Rows from block 9 of a small image classifier, named by matrix and row number. Rows with one number belong to one neuron. Each number is 500 + 40 x the weight over its row's rms, rounded and kept within 0 to 999. All counts start at 0. Numbers have three digits each.
After each neuron's rows are labels from the 100 images, of 14848, where the neuron reaches its highest value: "place" is the part of the image that holds the peak. Only what is clearly more common there than usual is listed. The data: photos of arthropod specimens (BIOSCAN-5M). In brackets: how many of the 100.
# fc1: MLP up (model.blocks.9.mlp.fc1.weight, 1152x192), inputs 0-191
# fc2: MLP down (model.blocks.9.mlp.fc2.weight, 192x1152, transposed), outputs 0-191

fc1.676:531516515477572515522482472509498422461545544514483505475494462592430435539469505425477467512510581469495542554459515455451485555562488490456549473573504404464473544531486472470459496539487428615497495452538549477508463527503545528432456485484515498457487502480444449564510491505515527475531561534434461518491464515503519434554500509453504464422472565455573546508513480477478524458521520479469495461411456481560532453517438458512470484560492448539550414512488503474542476496530500507469463511484551446459485463520507495543546438505483477450439543533520480502479435397509466550
fc2.676:494500506557468448541475544451425470489414438484531518501469432432554533528498457501499553493531463523572514502533420502517446510438546595561557525465518489528490454451474491513456479471509534469454573476467500470564549448482508462518474514453428469482524455518545515528517529479533495587522470462499494605474519499510535424501448428542481517528484441498454565539555533473473486456504471456471482643544510489462465463470524411498541538482521488526490525535453487534437510543448468436525524506516567505479543571533488435513528521535507567487506499525500490469470504440543469475
place: centre (82)

fc1.662:457521501453524501509489545436496444540471517493440491539516475473564359484513431503540524498471450475512454514477461501492457499446525463473501449462478511458504519443519471453533532455549481467516475460544533408486597500498493465533458496469507539492364455475468473528483525578519486447495456457516527571510426526563460504499553476503515538443473529478479556495531489546487513547544529496522443423479438479440554500525551489498500528414488478488543424520525454520459494489469509516494482479435460478534473506484447475509541487391465519446504579462458512441480419499563523555
fc2.662:478470544574462559478480453587557526494475411502570497473492523480522408549463585485547471496435479363457534451513503519510492464488531546511593505554476477543518479514487493488510482541453466560505510510541427507438509494505540528453501500481541542485521513516520496496526501506394535425480544475491511443499534465414480525521482577529486506505495514487522434490501458509506497443521443521465513519459478452480451449567515436533447400519473504499514529518454483451583520501543570437525490551537517436529480448551448506515478509512464503579531497450456519498525545492508470423
place: top left (49); bottom right (27)

fc1.339:472462480471486490496566539449480427523452518571484424465449407507580426496485550501521492478479514498473531497559465483538513433478528469437485533523546422592462533464515534461591470503534569455506519452533463427455433462501498534487531452425540475486481482495479511534486430476563448547452507563506493469553442502550519517522470473529532530368496513450482547512485498506473510521491486474496577531477509503456466498507477475537511481457496540424488503548519485428495556444501481482516405482435549473505484489522522433501489527528462426466528515464509491543573469526578465484
fc2.339:417491487481490470472469544503481599538535547490482495471434539498455537491466532520502502453515587529529500464499493485516586536517427540486491491497474545540490492454513567479448571472510458495460440514423521432539445512576510476484469478554503464496516523477471497578444560511471553544492521458486537574498530540504509498460545537471478480531493533524521498534481467470495393604475456503503389470550496475510484532452520450467496507477532483455470566538465475456599476543557477517458512421576463497508480509502490570423533573522495510530481463532521550458507520464426482575
place: top centre (38)

fc1.419:513498469506553488504496505468523455553477522509463419439546518508504531519442549507563466570520496499474540459526549473521508464538436451540416532519465481535485474423496457496439432500488506479540533512418443496476520452494590500512528502472447457508573471511503511470471488573518465473534532512504368439511532510481523480460511507559399471467397554474518533572476461545396500492514462495494518519529449538470496545457504493518501540557505467498436512472388497518484473568527580559463512565516542534489536548512503456467450485543519456490511535472534534516554426483508462497
fc2.419:455451574596426497478531449567467579555452539523443517496546519449499448508554553476510516465490469464557454570526522485453549514494484488444552587499474481504493508548468474522408549505561495613501496484472441458463539477498495526508454469517448531505511510536555445564502482508476548452529542515548559477493480524539503545525527523506557483395477440487514465515476515511535461505481453521486474537514502464511569526469502502484520443431564486548503495459518536477474440534461464430501447475519528491496516533446461474514507529434483519484572524612519483476459427478475595488
place: centre (96)

fc1.638:532500539533491530530505470482565558448537509504412522493527449463475514528500480521464454499473527514498516484473432465398489565533578457454457552631484528547499505433536516451463519543502522524506549450460530539507485503539446504443523474557458440484530606513459490407557553469490509519511548468412496452457433510520452481516509484466531534500508435447552445470488475507460481522518496575457478438560508530509546520489532490524522556552483509494502524506497489478630516460485525463552513475516456590494483470493527477502456478549474537508501553514418483516488576459485547546
fc2.638:541478461480547393554513531491517412548429467494559515444420489505551524473533475474501527508437451520475524577432550545481502504511579507548514535552489551449504508508467395479474465499487489412529490517525478507505489455520532520547535567516565517487508473438418533487516500572512533458514401507548490513505489486502545547595551564493488545446514458504485539511540483515525528485488480499481527450444484479502426474545496477484602468429519489527484469459479473521419537478452533520493486535489480512506476494545581561512474483514493560439461415521494529493569489472433545517
place: centre (61)

fc1.679:528474524526460472433571562469505548537553482479535497467449430472425483547479491476496494540557485489533444461541502522412508395546516500540537563507460547556589465559433536424548520517495471386479476555544472436483485499444473437529559544505456464482519500547536474471501477495495483534496477511574507509487508495502479526542485539506520548518510517429551611536557519520547488538487576536505487486550461469427506508504509483535522498475492477508531549517466451499450518573546550486477421553515528447548458523512467463572477562501455516462512518521488481483531423529469545446
fc2.679:503492522500563503498464502502492370468457542519513474508534534484505513453441476503475485494582514477498487590470457482538550502475429507499560472518490523504503548614515463500440467515500494495490479492481455477524488485526581528532460507526525499515521544517524517588584534521491475506454488533464453564464506465534477551541512486521473484492433501529478493497457488525499494507434468522523511550487453510480483479446559554518511504531621493514514474535577480511407541498436525553476592442477505562457496502482480483522474363485407540495550437552525410446480533517479555569
place: centre (97)

fc1.553:535530568477472442514539561491529490441549490531489479526473430477583457490571559543521485504467538455493477490523465557460590530481525500499525567533458483548432491490474497561494459421489559466507549454513440465521476530499450501457508510499425456447468437475422472469516442451526493554496514484480393495391475506477415485431550497516524498565525550495529567581478521544527512569450519457453527485569530453460513505446496490509469541467483505437458502515487519510468498455490499574500486453510514495482465447548540428468458511474486513383450527549517512528520498486535507488
fc2.553:503484465542489561432448511477490495513442505501449552525534555571478513424561483493485458529465492463488554629465517491477474512563443524511471500537483526508514467448444524446458511525506494481517424446422546438442510456536464531464553560543577470504553541417514538502466492517515477473490533448478566476524472533525532540553536516513495511540453527538506577494579504532455431492497474477550401532431426516496493506519504505475522479468491512485487502509536495486558495503446545417407527443449450590456497548450482514472548467551502491527448559512509541475530490493511452564
place: top centre (43)

fc1.159:421491524453512413512491519450485524560457535471516602429528495528503505517453453485515498510468409514547513576456485512470488455424456510400502488501477502533482452472500485526446511439526485420543540564465530461473486490534545498518480574435500530394404437497502467545565497514507546556523439530566522459466482504559478509470491448539582506538446497449445572521537519467529519544512592522483426447445455520473529488530505508499521497549520457501530485443500471474456488514492489524519477530453452506523514493585456533415454458484486497518492464477511538480472510470564477467
fc2.159:452566501458451554481493480483597472492517470537527475534472486451477470513496550507478461481440503453486504503540565503505458508533555479487587464518511478506513508462493482487542474480440409521471470482517477491458505453498513528501453529512551480516507484484555453410541535507442486384496536508403555475520547505394520529500550504499547505403511496529551394508490555546434492411455574544495500460449553407522460491512534516541555470508452469522550487532475487506569502483577535527601523537493492471535530504479459471502507520488525533466547587546485505515482498550463445504
place: bottom left (60); bottom right (30)

fc1.261:544523568558405536514511530551483547432508547546494423569452512461530500462463504473552553510501575504466518453497560469487513463528481526536418498475519428486490545536547493533503520455503510552399474503474475513472540510533509472455516518473480478468467525495458529452474497524552455453478488446454497481452522509511445493516427472562596486428468459489490465525540517497552480553422492538520534488426568506442465476460524472543442494523490516475489499468530431458565442527448463464448496487519514493518427460508543435523556525540483454536475368532450507532487502443444553535
fc2.261:480459451504560475516512463475490500478472455484513548460512519537524510489534473528474530448541436482577504571524538510467477449469507423474395546489527499484508501497485434467503500505474479450517508508495517531491573473490561505507423566564436536497546505510503449513477495445511482522511442514572469543522467462553480429487454514550402555584601544538489517515497476563459490476543472452455526464496502439490557474527478490371473519473450471485496529568612473487502465434542576506533402486539491529515516478514542514422462546572509503503510505496481535447503484433502457490
place: top centre (30)

fc1.752:457522521448483459550519528478453497506526495411478542550518549519467517538501535508488480513525487497478446527381477438468555501526520434469523511525483482441463499479530559565509577446498569497534412515488530485611511533528519536463523551519524482472470577556518476442549577490530487563447491481563513504501443494516488506507510423431487517557600480488504494503448581490567494519488482483441477442526501529490517613552509496465506488404544490450472432522489519515511466512542489460492502519446501523515479452519523478526471504576502424533544525426481545556424490461469461502
fc2.752:503548527547474467499506578481503473474478493482465497487566537509414487507476530514539553519528477513461548494515488487497538522552468500465435518495526478512509501513401496531479433505515495497496516504507529429507490448486457440541530544470475532463522428465495466551434466477578542486516462486489458470523462507637508537512514555504482514501505467436467571444461527489494478459502553472470485480450608517491479550557493475449587492463519518442538499491481525526457566398369479574513467521505546550480490589495466449486568537518456539458443497506445608510530493528530480531
place: centre (68)

fc1.613:516499520459508525580540538510463472519537542512525560536463322546402523524460498490529496591489514446546568464500546521567450497476441510462536488527517459519508533526512536540417522500528480468482489557479546522504515488469472470522431496524540500484478531519479557525517502508524540519485511527498539465547527460534492491506451498510472498625490530492498554603446491501517491487499560543492506468463471486512506427534542496517412497508513531493512486530500402511497397561494436499465452519494532534581491501499468469428445488498433427485519545520547497510506511400545460505
fc2.613:527463404552513503545539516527535490529465475540597401582494469483527497433454510519564481478504477493541470457495614466465501477478523527488578532419533574465493452555546502457508464544559478487507487499487458537547532534538502412497525562524428512531474527520541444511537467514477477518529567498487538506514490465478542425489484435541508471492458494503495585475500462511438476542498497486531553483460441482472457494479453454538538451557512480491480519491499493567441426509546557536599478455460540528453456482549475382472528473482527483511529556524469540481487515458456537515
place: bottom left (41)

fc1.558:548551500520538528479490487515493538475569550478425470508500543474469453430491523553511508428435441518490473524486452465491532458500506428545492514480497516493534460441529523561413491493437478526408531533451454476492484511513499445487521504492448554466486486456509573500493483413583470526520436564474508462521457464503464414498439465503450470494459483429480495571506595493474533464460486438437449474461585493462440558470574558495504467496508496449516520549483475482451475551488492549532407504520431513581440491454562454500500454525491419507503521528524512505469487442534542498
fc2.558:490509551509584449497526495408496454561511490516595423502530524512493472522504551519541531480454545483501482552530478472476544519510454477521472474479530522465491497541473437434489543522539509542554439474531484502540540530499458497429420577461497495496466500488464465534556512474545457533508537489454479524500542451554587569547486452523480471555464496467541524448510497440473500529541368528483453520509459523534505459482532503514476550484598482431491498478578543451550506479526487503506469533566396455501490576529482488531592537521449535552467494500461528524549495497489392525
place: top centre (39)

fc1.135:451473555457474491546478498473437523469493510494511485560489458525542457466547531519540520513494424572510537494473439536446477455531510456530494485442528526516493446524487484575447522510507508459461557555513445514443538476508495526504434546521562529497489488515492443455522533431517505494597512533424537502525476511631472443505506508459491419504501527476544452462448476516530520528525521463455467469510529450508463531463491498420469522563496452531430461503440542566471464482551539463553566464595578499485500548437492487542472439518459569514496492479469611567515436489462466504
fc2.135:508615503510510558534486555495456528568532527518537531447524537537521554522517488511547517537508521485493481507425477490478517468503487508525418535451501443526484535495449481495499577563498473493469477501471527507515434505455527522516557430466493451530483556474475411510482498503493479522469468515535370520537509525406480516525474493483563538601460522516569571507485527567450495527464602449478548453577518493481520536488569383515494456429504502425469488493526453512539429509498485504543472525500500501530508445497534400484468461467515467457516477416513438522524503540514520460
place: bottom left (44)

fc1.486:489474540560511511529562455496529525551537520464501475475519526487452537609499565514574458526468438463495484488531462568576498507460545544569489452521509459501462511432410547501480516418447515486462550454470500486513563468543428470447477510468412462521537508537524539522528444505455465488513431536502453425433457500504463445482562514559497471506570540477520526534451517554527416497534479486457499468496530565476486518533513487499495547479458476513547501527501431518411497545522514564500460458480514535521452516531478470542456476554439492474473512530507567459465542480633496496
fc2.486:463437512538481471481525500495470472440493556512530531540483511497464597510544568488523557492428545473477484574488496505547541470594473481491551523528512529484575524498491507440472558514570530454437509508517484469490533514507506467490492494520518415473510526520499544482429513548503501487496551503511516463515454529487589516530567534467550500479478627494525533563426551457513540546522385488477513504476414490472473533435549482520522502521534447462504434513523489495459476505559512471478484467411469530500491516508517443528550441449471480362547555510544529464440450434488508524
place: top centre (35)

fc1.0:457481450520531462534428484555432454598530501424441553441429497515464499509512530529489475479469393502429447584515479471458564514474470526492525529541424568508555600533477423464467525506479570502530469524490505480402441456488478491546442491473487426434483514518541467486474431472496434573503525529573456439478487493512439441441523477487510553534482552503505464456454446496584521451510489515485536452479479520534483542472505542490552511495456517480548541481493494590473549563508490503521497441474431499479549496531478499460458490530539519498495512483515486504506484472463531457
fc2.0:487494556486467468468465557413492515531513553462487428523510507538475497500522425468455571492558489517571431475500556629505437532536475432516482461513486450506553460434558547498514620498562444456579454539557547505509501496587529484486603527531502536546525502535521499483486491553488536474548552489498515547475533498536436514561567429482524488553452444505461557463499472483450405566466539518522458471478523477504517460463490478548521475503557492540541536509490513471554535495487468535497529490517476497465493510462536497459530520519466486475499498567414517457506478483443501560
place: centre (90)